config.toml
model = "self-supervised image encoder"
bias = "qkv"
qk_norm = false
patch_size = [2, 2]
projector_hidden = 1024
projector_out = 512
lr_schedule = "cosine"
Rows from block 6 of a small self-supervised image encoder, named by matrix and row number. Rows with one number belong to one neuron. Each number is 500 + 50 x the weight over its row's rms, rounded and kept within 0 to 999. All counts start at 0. Numbers have three digits each.
After each neuron's rows are labels from the 100 images, of 14848, where the neuron reaches its highest value: "lies over" is the class under the peak. Only what is clearly more common there than usual is listed. The data: Sentinel-2 satellite tiles (TerraMesh).
# fc1: MLP up (model.blocks.6.mlp.fc1.weight, 768x192), inputs 0-191
# fc2: MLP down (model.blocks.6.mlp.fc2.weight, 192x768, transposed), outputs 0-191

fc1.55:433500500500483413500488585561500500439448476493511565535500500500484516520599456554435449500427483500500484380557438500426500500527361506540500500500460589544487534500578633391473500544415531500536499451424500494500535535500568500450477439500500500546618461502583464467584572500652401500500385500500390437500500524491500500483531459500500480589500511501476561500522439605451500500500520500606654526500500512500491478500500593517500500441500512531594541401540467517556566615500500500459482500493531481570489407500485500485545541569500500453500500459512449494458519544509544628
fc2.55:500527503513500517546540500500500437555500500463500403438500500642500500500432500477534592586464473544606500500500500500495464535500500500425477500531521442447602552538488538500539500441596500500425500446522458574516363440500500525432540509500539456507500500539500527472502458500325500500382512448330563500441566480562500500500562498617500505386571490500500465451479500500592465493468500594427365432416476482520527500526500498501446472492626573483450597545500527500448486484541500500463568500494520500404538559500500450462526586376500484500500500556434551533494531500500500480
lies over: rangeland

fc1.502:500500500453500522474518472500465580545500557500500372437443535459483502423500490429540465558438500500500520515500500552435500500533348345500534517539606500437474533575478500535500441429555570500500500413571465459486487500550500500541480557477383552500500615503564501500500586471566375500547487561563408556403424499460529577500500500433642540466500621500472459500500453519500500468421511604500519426536500592566500518500608392489499430500500500500500516442500529483575481471500500500407596520449451533544500500518480500558500520500457500423561515458500419500478500523500492582
fc2.502:410500464539381453471500500500549395533526524480474581475450472468550500541509500543548559348500545500476555495562500500527501508648590612396500500427406532623500512500515567477546593500500423593500500510503558557533426520500499513500500418500500500585458500500500500500492443500513599532420500416500620500625535520475464500482486500626500443500500440506558500500500606543574466538500518500500500606436500385416439464447416509510500483514481531486480461489500500554488485534500490583437473486500500440416578478484555546464500500523511459500448500465500500441580575500500410500
lies over: trees

fc1.366:431526471479598574468500483567619500500514547414509500500586497440500418500500500500489500587601500464500455500581507414500461522433469512549593556500471408500532500452582570500500500362500500565500500500547456434514521447489565527467434500625402500527495460500482485493500494500469500493448481500500500500426500436500499480532563500549499610522500500499496500572423499541580400500358526514565500497500505484500465592546411458500500421581580578585465417475546500428500441518570474500571523500414595605500500500534500500444500413500428500511474479500583500500488500407571622500
fc2.366:500506511565462528536412512500500444500513329557420500414500556518540570500479430596500541550500597500529552502500518500500492500473500501534533497500381548500484452480447500500417606463391500500500525585500556533500500552585489505476500440525496460537434601500500469498467411545625500437476586574500500498500439500500463457500495585500512582431457500485500486500521488500432434512500550610500553500500524526467500431500493698486500596501606500448468500535555500524564555542423536500500500580545401503500500500515500444494500541420500583364500500538500500533468548604500567552
lies over: water

fc1.161:424500499429532500390519396583500514472430546500500500391503564601512492484500574452472399539452500521500568544395475500431500500456500500481500567500505453500534500495500578500461570371500498545479595500500494500469601609596500449435500616567522583500500500500514579676534495454623500500481534500471470500500554488487400436500500575500577482483500500474491527498543530500479500462500469506360477471500500474433500467394523504418500538561500500570587459548476441500578550505500516432500500375500500500500548500500468500451423500547545456552500500568517413424500500500478420468
fc2.161:559517494500499500520470528468618500500500487533521417565457500386500500450585527442434500457512536500504500509500596500403500480500396482500496500532500588500441549406486454433537491545501533558500503521500500589500500439361475497602500395615498451396379500547505500428456479500520392576478500500393500517519452552500542500401532388588467500558570479500500500529497455500500557546500500553513549524451500521604500525500364500585426500442500500566453500435521590500500426479500425500472487500500500535497477500549515500615500500495620556460500500500403541498500500453583544570
lies over: rangeland

fc1.257:487500449503500582500512434500465535500500496500405464459433444478472500411423505455505471536504523491500586545515463524576453565445537449500349500500430472485500545442547500500423557416420432534524482502500537413495500459497622500540562567479510461514500468455413536499500524486509576399510617659500515500503429480500500482478510500546450498381451456465500539460500513566500500576500375372387537533563473500469528565568500427581531504500469555500471499500574527441500519454519447521500548603485500580546458449455424454510637500553500450544517500490561563500584497531457500464
fc2.257:527439500449510564446543557500511447528500446466479500500500571500546527530500500500500505508500552578497412500500553420429500449500494492479430407464438496560583557500467501500500491566546568500501500404379546633582432500595500500515416500500494552500577481497500542511553438516439457593477435447528500564500500487500500446619590500553500375615435517613490500534477470520453500500415560521517491416444565351516511430504438500500500536501562479500369494589442505468574464500417500500467427494555484500500500465500507491500393432500500487500500494465399429536500421500500391508
lies over: built area

fc1.350:500584587500574397527483500453610500562528558500500500500465498570453500596483509557535544461490520500487461443555500500500348500543477429548500500471556489518490534455626579500375375500500500536490412500584492393522366500506507494531480500469500576366500439512529500421522500502570607482500483500500581534486500384500500549523500603512489500541478587519500488500500500500524500500549571526514500500498593495429500534500385500516470529485458425426500425500508655500537500455577469494581443500542500500499543459479421579514500444487500436457526440573500447499474498594500481500
fc2.350:502498500500477500460500497398451562407500411550500500471579423447500504500469479514551488385455500500500532651376500480556523471459487582555473500612500412500510482500500494501547549487550533503539500500500572492449563524500500447553500500586476492500561464500466499500438358457493391500562500516448508510500514564446603537524447448500389445398500482436484433613491579500530500435374500500592500541462553596613500500494509500490500534563585481500385534500501521500530500500500487533448467500632594591528527500513500481438500537545493500442572500535534556500561561424477475514
lies over: trees

fc1.569:515500500452500473500500420432500478500409429434572520634500451500500402446490513510458542367362467500501476483523533500486528509475520510500480584500558509470494560500481506465523482500454453500500488500495531604500493535561500500556500500500500500544500474578500458538515503485572568574578601566485522450605552525501500609428548549474500500459423416500515594428500500382576430619529500510500587500587500556472542500444498500538512627448424500500571500500482568500472508477500523534500500356539496514444500356482596500426500486502506500485444500500500507578393500461500479375
fc2.569:500451537500500488514500500479435500491591493611547500569466500564492500500456522612446584500457619500540500500437638471562489543526500509453497524500496503531500572471511500461556421456378538500447441451500568545407500425580543500500576492500475425500500500610566500515484451461500501426446624407553554455568527526477443438500549541475378413383480504500500557569582498409454500500500404528504464500500461500386466542520500600500444486546416593489482501500500587500585516500500547487500529500475490532444418390592500518519500440501500500478500468500500457563483455560500566450
lies over: crops

fc1.0:500537500446543474424638368462367471503383482525500500500484551503516529412500557500563500500500447543500539500466473512500500498500500644466417478616500547500517542452500462573461500421434478561464506500547464499430500540500532468462442567543500582524523491395607542500528505433600499500482540500439364525500446500500500500396578500540500549469500514500480500508500453500548426500570508500425448500500500536482529500500500491500551500500514500504493342504577500624491573442500500430475460471500499502515475481558530436633512448514500415517525576500482500650465569592476500480
fc2.0:484567435524500488470445513514523569500528538519503515500596422495497438508605425500510471500500500417500500369526512473513490584440535500436358500468500465628500534544501500535500498500500470552479500579557554500496468500402385500487500500500406491500500527500392399448540494434560499500500596500529543445500500512621524500500576516522454478500489500509473465537467500500399589605500500500500621544500500596577524475500500515458500510425373500500500500600414355470613500361500500500471587500500457454435636500542458480500500435506500500475500534445500500500527530500498500505
lies over: clouds

fc1.132:500500456501474532500613500500431368605500473486557481500560476500405559479481417487458495500427448394581497504420458473493545512440500577651491440527401549500500494403602494500502460566500406483500492463547500500500430500500542500500382501550464437427566500447505500500433500444459415539402549500500500500500450496446375564613500486567497462541450536500500443500500473424420461544382458500461500438555500499457517500494481481500500503500537601485490499500478571525500521468466464512395461500500506525446455570488558534462500554457500500440530500392490592422575582455475500581
fc2.132:508571500500370444500500500500550619472494500500421515500494452472575500423500484529469470490500646564465513500520500566458500561500500450351506500539498500443500466500489500500568590423543500500500514565428533430442500413500555500493588446500470660531500625528487469420500500530500494500645446472494489500500540536460578500500500498499558559500500500500478513500410442495459500418500631500500478500500500527500534500449500500535502500521480470515478475531423500500602500500407500488580619500474510500473500372500465413490500584564508460500432603400500368514408516516500431500
lies over: rangeland

fc1.489:500417421500537480529584500500389425471440521410529490500386500545390514533497575468455435445431503500464500500500459649500500397557376483500500500500569538522417500500514500500613487519523522513484481621500440524610543619500523531518508500470499500500493500500502453412506483468552500492467500500486500321500406407572596446418502455457524535509500467515513564474508478526500456549500416500500500516498565497500462551500495500425500495388465551500486500510540517572596587504485500410536537483462500591424527359530544563536500505461500500500528442556500500589483529508533500519
fc2.489:463465453484500500500366575549645453500574514513433466546500555606500515550500500566624500507500500485570546560405495353436500500500515500398462440588542500500461390500500500484442500500433584483503605500500595416527451467498447500500493500531500500506482520570467500500500413439500531418467523603500500564500500500500532588500547532500439500500479572422449500500500490527460654399500500541502500450516373559495433589454500500499549500573467423500446565511442599500500500481548475500469428500500500500563447571557500500553500471589500568524500500500538500504579589500500519520
lies over: clouds

fc1.110:544500584547500500543520500463500567540432593500474414500560500516500470660495500521612500482500470500582540459585523500500500500448567439546390513401500580475421533500554500572500528539546487500618602500554538367500483504573500580500500510500500437532612428463559527500500500500550500574529507459500416553434402468500471500500509532644380463500500497500453500500500434541500528500531466500500474519444500588500475548500471500500492468497523500545467422543500500490500500565496415568558500390530500500640500383514544510565500500514587533448500500500500578648500500474529485500
fc2.110:523500470508418514500551573438442535543500439500561500457500399532500529498499500383395439474436455464354557445474491453500432487500500553504502500592500500493485607500522500506463500572517500481440447598608500401461572441500430428523500502541450557441420440500500398500500500402500520527500463433589517460500615441498540548600421500500500500429536539426580362500482500500520537482500500505518513515612500487500550539500500460516505500456379486500525537509463454473500500500500532498500453500500395500571444464531500500601568596492500487508624500519500474407500434617517478500
lies over: trees

fc1.136:432476500500500500612559575533583612449529500481530513580577401500500390494528500506500564714500452460501500507524449490486500500500524473478467500539413470544498500482458530479517467500500500495442500500412566443500545443348456532461500401540538543427473417500448500500500585479443500480536425514500366427454611493500503619531500543500500519498487500464525550542500564500489562490500524500490430593551503509496520489410500463493500500500500571500500460521605495500564537468533473496692445512500603470500506522450500420474495500500434451468549489500448500435479477453549588500
fc2.136:500444520595500581422480441504442434542434500561482481480500502453486588555413485497500386477500430575500500530471500500368500490584435500530500543500614494500500500474500500489391500471614500530567505462523435500486500635550500500565517559491500545500504452523446537544535480549486537537434468456494500500500500504466500417473563483500404442542490564559435500524500500500470500528500553457500577336402500445549500382573488557472419606476573502500500556500487395474500555577500544500399589500445424500361500500525500493551500557500585500480534449500500500573500462500436423500
lies over: rangeland

fc1.717:671538500541530529500500527551500421480500454555500485497419532423604509567526485321415526500520513387551503447478502439527480507482441551500500475500527500373423598500497552472452500610500500439599502591617500483578518493519374500487500500534517500497500618446449500509500470523606610540459500414408543500500535557521500408551416500486558500462447500565595579422500537499483460500500568536500502431507500473397448487466457500435500500543545481456500500431436459500500467474491393476500528500541517500523500500429417533473500446485500452500500500500459509465500500529571500517
fc2.717:462500440397535373500500384506492615512500500500500500479526484500509518500415484599540501500510500630500488591500500532481518516575440456456500535412475500621593437500500479492500500499500437539442500434444500507500522489517605492526426486522542500496500435500580429447500500510456326452546447571578332519425438452461500500500499404512500500500500522488350397620500450500500500500443580490500556500472500500589531522498575549500525500497421511558502500467551549472500436511500582500496552500513490500463470500500598419439488512425510534479500513568495500555500458517446407485
lies over: snow or ice

fc1.252:502520500424433500470500500457411488556500446500587621534564395399502529487500500498438549445547473408526566500486476500614500454416500504500500480361500526500547445500464500385500522484500386500476482439372500587440500402424571498474500454571500466456555536371513508466510500505463547500514467500427500623500534473433490500500621400406519500516582500550500500472354500500500451569541482497500536500553411500500528551432528500564500569443500585500500500500500519500400500484500437535506500516482434500500428460500624430498455500583489577463500438500498500500498500500511500500
fc2.252:522500494500584462407457504443500498446472480543500435440473500593500395502351513500441524568508500545453472559500478500451500451521477609599500500528530493486467529500405500569500500500458566500500454524595500468545576539606500500610500516500514500457511473596536390500500464535450400492500498405437544389500440500454578481500453517484463432377537448542564448500515535444558501466550573603500388573500582539385515527551441467500516406500491503478500500453500590524528459500500500522530468500450576418500477478516492500595545500387500500524500500508517464571577545500590441548
lies over: snow or ice; water

fc1.1:500481454500574591500476549543557428573569500401412457452540500500500372527524500500530500496500500510493500500404465513536458500500462383462411586500474549500447537500500473469525636437471590434462500475497496540544585473383500500462499500451519500471410458463531500438500581426464553517640541522500493511499500478544423457565499574551470500464480500508500500540515512500403469591507542500500500496561528510500511506595514500515415464507426627500588500568574359487500454488500500440417500530588500432500432490511549527431503500500500420469502396409500545599462494500520595558
fc2.1:500416441479390500556596500500512524500436500534570415540521500568478477622483496562500500500488586518494434527582500541500500500495552573458500443387408436453526525500503445676489363582535515579500566546578581468450500500585489499500484387555500514500614500493555491509620540500504438461368500500500500497500500500506531563500556558542522451533500452473436500500481512489500458380500442500500452461413552404500500483488483600539574526593500500518500551484367470505500500462500542491544490490500500500469499451442500472500500576524443500500542493500500401577549470586500462500
lies over: rangeland

fc1.340:382444527500398445500500445399528500554415494500500526514500500500532406470446550500704509445500500499469451500459500500440555500500356535564500441500500500500569481417533470449592495449500500568599500486505458500472600500578513530500434500436441501512500590500500505500500500500530500529402500500500522544439610500500465555512490595570500500500558500500452565574500500487500372399500500500500557590500475500457431500500500638430583500466500500444573607500464589500501500443490500500500500574500427500514500571542410424478504514477549481500575500500427500439491500492426443587
fc2.340:547500431500545565500599607575480497500576565500500484443500552500480517587526518500351443500577475500516500500500585500555382500549630416500465537450537537500372500575427620501537536534484500408380500445497553528504373503500500500531512478500548507471566531500540485500540500517458412500527549473500527416550455486500490566478495446443460500521460509504500407500529488504518611589554448500511490446500508467451500500500500360500500548500485488549447458500500486443495577525500545627517609396483573500432412480408598500500445481500426500500528518509515446500534536500500552500
lies over: crops

fc1.500:571500529500500551529402465411511568524517557500472500471500500420485500482501541481546500500357504509420440508500444547462500453510533410543500600500437437500500540588429500497500464494500500534454500431630544540556472484500500423623471500482500500524500500526530496500500500535498500534383500539500588487539500504500549500439452534562500500506511500563517500500500500460507542607526384521384500408480551576500510436503615492400500500506500380468500466535598500385500500500391521513500500445537540496575477634571403367433550500500500441462435597594500447500516445473491500488
fc2.500:348500500500464548560500500503457429507526518597617500461599439559499500486495539525416500559580496487590500449500526376500500554578474543500516500428545500500500436494506587500500552485621576459459462544447500447500565539500500448434500500500443500481417388500506500428588500497441500471534500500474500500489548500524544500542500500511500572500471492500578500407500450547500528393505623499481398566500457454469500412545416500590490456500470582497518568455500525552541576535427546500604532500536500500500500420623500500500438500481500467533419446369414500474431599530479500500
lies over: trees

fc1.180:426437605475477500500539367500460500434392479409475512530500500500441450500568500550500437514523547441422422500462546500495500500475500500500515500455632500580466460500500422601543500444500522490574605500496447555500500523583533382436528369592500568410439500474475482573484515500500522520500528507480525394490396500500500478506568486568511502481500573437445447511625500500500443500550446500500500516529591500493451538510535474500500440482499541518551500432465403500511500414545500554482584586556428462482500499509579500626479567502527500599559425500585558500437435501500500566
fc2.180:537537439500522500455462450449523422500500563500498366527500469581500587505404434500500500547496624632392500323555500491500500561479500537500627562561500483500500500572562500431479467593567477536446500500500500500544527441443582500528471533500453500552494525500500452500500515500565411500393483557429476500505571594500495500466490519483429554462572400506500555389431500500494500500433556554515494491500496500500443481472500500469550565585526480567434479500500500538457500500493500419484500500547562587620500550546459492433396500576500470374499581500507524520480513459551500416
lies over: clouds

fc1.290:485538546543423500543436589519476500556524410480500538500488500468474394569500485398447500451475500417487500442507500500450482434484500500534500500406500496492500453534500471429556564423627500439562500427500514399433565547395500518496518500621471502500500535417500531425452560444500473566500438510500450554439375463545500438424500488500555536399517477500467500565375410461534511500515519470500511388473381535500426518500500500510567481373510500439430588433494429500440482537520500492500484563500500509438500468422627430526564449501500500500510500436500500560568601484526556500
fc2.290:534500425500502591545400500467447482408500564538347500475530449360500500546498500475405472500500568518451496527484538519500557559500520497500396481502500533500568486414500520510393500416500520464670500557505500588585436500500500500634517500412519494487503434510475496508500456500500545414522500500522533433465500409500500500531566438500534539553528517556506407500445536500500557515475605422538461500558532543505418498546348500500530500500484564520500441499515500484404500512472455453387471539500514500546585568528449515546485500594524503541461500500537518478532539340500447452
lies over: snow or ice

fc1.410:467500447504500478448497514500500540500569523520570500477521500500497488423434565506508566465500563417500500483444366512500419480500451537519435477500541584455500500450438500500500531500477399466500500571491405500442478500548527593459497491500500427546638474526500500500500485556505500512500501469555571623500462528506500426572500311442481513500403486500462500563411487500491511578435500544506466590500443571500500500500504597500561500469453542494597500500482500472455505445460601500514500397523535536613437500559557435514500500500599618500382504494498553573393588375500500519
fc2.410:597528437465446483500543450482476459528409515510500510564500382500472550500543605481491547404500521500474500321511500546523500403500500417500500524534507531474389489494500536500496525538500613542500455449561500523550605481418512492613505559469506497513500500481487558558403500546548500500500349655525446464459500500455455548500497563426500500532537562500549589531536500560498486471579500423531508557535534505523590494579441481500500496500423436491359391481500558500453412500500500500470530616500452454396549451451500527568500491537491500576541500470500470559500500500534500500
lies over: snow or ice

fc1.711:523461500500429420540505508485566474472563464500500435500599543439500419532507568484489500537485510500498441500453591500500492523417449514554500589500500464614500500464500500490459500500500617593433464500516525440517409457437475607554584500476426500500535452550554510637529597523495500437388506501459500500500578588500520500500500500431418500435476500465517559371565500508458556557579500490488499500488495500515500478500468467543479500473620563603492374555551500506588452525500500500441500500524500534411517395507429482499616500500477446542508589511564432638515500573498467574
fc2.711:500457500439483500500456542433500500505517504505444418510399500500470543427500392476425572480607455500558500502544500500500560473441500500500539548471459490390502503509473500546501577552354493517502514465481555500633500562500511500502496500500500580582500441500500558459500510500500500500506462500500500467441472500469500513597491505465524541500603482500400550643411527500500612445366500500500532430467543380551500596528500494415548450500500538526581502413500604566500487485539488502500456606390500391563500500417570567500517500500500527500500403500420500611415532501544534465
lies over: trees

fc1.555:446472500480521500500500445560633458553500500599539516500413533463353521630500500500554500519500445500500399604500483445500430528451501481500500596517580461500500519500500500498500480500474500487500538474416415476618434502500468595550577500465567463566500454368600508450442564500569443500389549523385500403469537544557452500500416413500442506500465559469462551537569510500510500500500566500508500413500496658523500529500500500500572500406500452464500568500590467600500500500483528500465494544500406500445452519496500486402504500500489455500493500496493500500500396582560500455
fc2.555:529405492433500467494500500497500604495492526500396474466500500456500500423494555526510500427560573500489500540575500500574500505406502500446466500443432568509489544537500500567493500500500553558452429581580500585487500572611559500486412614369443551585500560607500500452561519598457500500569411500527500506543500500448500535599639544534617538526473401505500500477500500500500500627467462525387508556547500425474485500500445500415500503504500500500586501562500556465444544491525447503553482413507613453500500500526419482500592500500531490500601535502536448500500500474393480545
lies over: built area

fc1.557:585429500500443527577536452537500450471500517392500500471497500533373500521446500547568502484500521381500528571500489519500490570554443412524500500527500580500413497510500501576454500399510555500491545500454500490468571500558433479547500628574500414603519500425569525616500580424609520475539500500353460500462442414489484479486536476500503500588533435477469500500493531500500575497547574488508482537469521500500478478637500465473562500417482453416403402449500500502486500486538674477500586500545512480608486500581514520456500500500500472500461500568500500466524500500500454388
fc2.557:500500500500502568543500488461500486500523500538445506535439653500500458402540476517458494477500521549500444500500502537549493479500473472413482521500500596433588487484518549500477588500513485480536440522449553419546465498500523528457492524500500463500429444481556554405500500517442511474558424510573406461339506536614578470575509387479500529380477582544477500474500552446500454465475500443500524560580481529464500483500500500577521500480522536500430546530460619471455500576457610500542396465390438500605511500394435475615515500613500500570521531565500460500367524468500549491
lies over: clouds

fc1.273:500509393500500500469482550545500500528596520500500500558500395396421558500498478416476508512484500386318452500510500466407561500481591500500500520500545458500474524427491501531538500500505558481500522530500525595505500498389500480444467486459512500500609500500500500450465500482563500557570564510407600500467500449500501373500539500509500500500500565500414433451487479601500500500440559599509500400500442496422566500407535427571553670462500445357570500500430504500480514503538560455448583500512504519462500561500500557525460500497484472500500500508537500500539560596489396575
fc2.273:500521500446500527412449461525396517548616500500528521500500550500553432500500418404480505500529536477468569500519537530532453582499531538500485529429532539405559568500484476406500524537477432438500503451661546382500500593474500500536536582517452500522596500500528438469500517388500500529443423565401500500541526481485441552500422462464482543573500378500439535584500500506476500559500500479526475500585486446500546462517406500560465463611539458480595442436500510607566496429406500572509491584471491447461548500376500565524485444498572500461500500500398500525439500542570499500
lies over: snow or ice

fc1.212:556481500500395485383500456480504500550500500529478476500545500474436500442520536445488500500416569500561500500500477500489573506573468500500518460500358531572500500478424456697486500500571507420534500457577500488460468561500547518592496491540500548610498500628500500539500474527500447500427456500581350601500520535605500446552502479500596473424508589500561594518500592422451564435449500474500548495500489500425500463446500500500538500500489500500500526416485506500545500424457442500500500445488500445529427501500415500439521402500591500541500571494533500492500481621500566376
fc2.212:500500500500508574540396500472500518472500580500500500482500500602541500500495631505500487500500512563519500500500528500500500562500565402443517522500591500422504466500425458500427489451436528551340460500545500421500500500597516569500594424499500415500492649455449500505522442452569585471405595575473460462379500494553508500508500555500486497476500459414500458500561440500469429485476500464579496500500485438510594568475446500500462494561459500476500500426532520500500572435551540577537517540500445498479580500500618544500466500421537500404388422553394435500577395559500502484
lies over: trees; water

fc1.651:553374474541591497487500500465421540468445500479520427508527560433497588500537474500477437500521500589575500520483432405395423500398514532530396444486477550500500497488500632500500525522475500500500473444564590491532478469591500414500529500556500500500370500654517500551534414566599500530496358449430460397500500557538500425488500446500500512500426500493416536500500458450500500519500500500500476437480599429508500500559437430500500586553431500500448464626500500575400482500500500556458462489498536481595533500498500454532500498434500543580512520599571453500500523500500477500
fc2.651:472492466451590506500445432500500559502536460486472500444578500644472565493411482443500500533409509509500538500541492500544519568500500405500504448581500500500608583517452500500519500456515500529643421515500500500500493539545460559472492499500396607486500502387515530463500418476542500500510500649443523462415500571500498506542500497500500450489508470600500442452447438497540500500447619504473407457526409458573500527581570500472417500353558469500482465482467500505518484497612476396506452386550500535474491515500373532522460523554478500419602550500558508500500500534553446470
lies over: clouds

fc1.398:455458505472443500438562483424500470590408524484476432500500565502388578500474430540500431505448520481460500598479512476500500508500519500500598500467500611500499419529553500500500588411500500528472511536603500492520563500460566500500478431561522503500568500571567500552500500500568585536440500542500534468493504627445500408448500483474481551524493489499558460397459419529527613500500563487531500438444500515536420498581508500498500494559410500450500518503459521472401390343528461500500489615520406590500459511555601576601508500500500500500500500500637591500513576500500500446
fc2.398:590500524644518418454500475500445514500500522500500506500597500545437549454491464551522521439552500500548447538439500500488588537546566490500500500493531582467500565500500500492371552530526474467489500500456374581475521500478489595438517587500506565506454447500524468521515500500586500415483480464490500556500500545500580516502552500461491500341500510502477500414500500550541500523454620558498510470540516425508500515500606500500500479442511599409457596397513470500556598500577467393500453500566483500500473467627373555616439500500500500465491478592614500547529500500501409556
lies over: clouds

fc1.31:584538478473497566456500500500500484498424474478500522556480500430418293525511500500558518520565471500472500424444500500547518500417543461500457500570502510429500553500489543500500500553480507500591500422500532552493514500464457448478500575458500654500500500500512500500537500448500439500500557563500524401500500500494500467493601500505500500413565519532500601401563499500500558500459434500487500424500666500533547479502490461484500567500500437494534508570506606500472500500613424500494433448646422554435500452590544500601546495500433461421601500556518469500515404500483372447
fc2.31:541545500500473562411445446460500392579673500500591556536518444491550500444574500571348534492500500500567372466530534503500535505500500579516500500498466500483458500504437500440510524486576500470465452501543463500561505500500500518500500418583542481500500500570500500500470500545512500500453417500453500563500409500500500500505500405474488500626437396500523466598440564522508445497568572490500589448496426422482534449611553500500585429576500557448469500441571383487555500500400494475471535605438492500525447601373500500419486500465500531500503446500515500500519500500500590506
lies over: crops

fc1.217:432490500422548480474500536510491450463500500500500380503500496520398493546554417502501455500540449537500500546500523500437500549500500500606512543486430498363500568470500551577462421429500500500450500500534498587430657500450477500500462500411578453500507500491506562532436545466455561490535559500456413454500500415501500439545467436543490500500545459564500448500500500498442537500500506500500500403539625489486576562438500500460552627502594486500538442449500329553482500490610476500641557500499500500500500466414535497430537500411484459411604502580510500461401517500500550500
fc2.217:604500564587592574500500500500497375454478419587514567443566395500500577500537400500500579546505490500500500500500500441500500500500560526500500519500483500590500500481609480415451644525577573500500500500548565500500452500500500500468551500555459514503463489528500500500569500437468541500523541564500500518542440500450579628401498497500458418581460508439500556452473441544552500598517453481412432424622500463500500479499500491584500500479571454509513561556578543462453356500500500500500500447500500429498560500580527500500500533596492500519500588528394615516500456602500521530
lies over: clouds

fc1.178:557462493514460547452500631478414500526535500536500432420459591552500492549418452542483604482434491500528600532520500499500457531460500484500377422500529452496500500439477547495608500500481437500491659493501500500518500594584539500537599500398441500585500533500420500419593439500528500483435511500500500500441427496410461374508498500500516518486326439520403460571566477554512559500521468500543500590510423529500512500500493432485561456500500527500400518503515568500503500450443485502500500577500523501500437469500500483520500417500545591500460529575389556523496512574578542452
fc2.178:500495537471495500554375421500547492500543554504426477574551436477500538451609500475456500482608500500500444500552512471500500465511481491492611507526500500567500500592505415500441500463500578500504399544484500500461430455500400544551454586564551500408500492463500500580451595500572500583533500500515491555500500456609500542558500500500378447568635500487571500461529516426540500500450500513434500430502517500500515516500500688405614500496455517581566500500410342500497500500556551500500500434480500425532508528500500500457498591500424474500402500464500441419500489500500548500
lies over: crops

fc1.173:523377470492500500500628557557463451500469601436484500493506500477500481500500477602491541457500452500500557448491538500438528446500482552475536503550568447615512420525434398417528569419500520563500500539465458416500616500588500500471500493554588411500500532513500499584513500477535467544500466500500461500536551500574536567534500582379500590500517500561500500464424500614500577500562500500445407573584460500514500512478642500479468493544457500565500667513439567500500500500554436497471510500362503563564482477626500525501500494458390483560476542500500500517454500500500500499
fc2.173:512500536526500471490517500518500474381455500551592500500450513500499512480500500472500380500499438462402472500448523539500509371602580560500484435562528500500500500565535531536487500416500446540453500591467539500611509500565500531500546481500500562597500487472500482502637436424537500495500595593479507521530566500476602612431500492536500472500527429494580500496460532626466500590464476529487500506531632500563500538491472500557476500463555500589516500553489597500464470368628500500591500500500532555492500426486500532531559500468439462506433396491450500500370432500533521591
lies over: water

fc1.269:578500500500460509451500534500428552500500474500577523476417449569500574515484500444558521638489477500492568523470500500500451500455535516513500585500500553418577392527560436429440541500500495528500466500610539378527500500496500500560453521582500513422468480356553500500536508500500441500495514581420500500427433500500629556475496500500500469500535439378542500524467470594439469436500500442372496488600500500553475555545438565618460448613497500500479522500557539559607474581500500500572431500543371500522500492583451536444483494500505500592500522500561489500549591500463514464
fc2.269:558559527407447459449479542516470586561500478500506500553586500441583500500526574494481500424537484546474431581499532438542558478494506474500500499506500500538451595500500500476504438499500500512500493491378401473441461500596498556500500500439474553500559500500500476626500500486512660500580465423536502485580463486500413516636579519500500452500515476610451437572492500466594500543502520525448590535473521500379440499500530425500474528501524514500500474601500457602500493500518426500500495479490625476452445516415500608621475398439500500462570492596500423500477436530560458520
lies over: snow or ice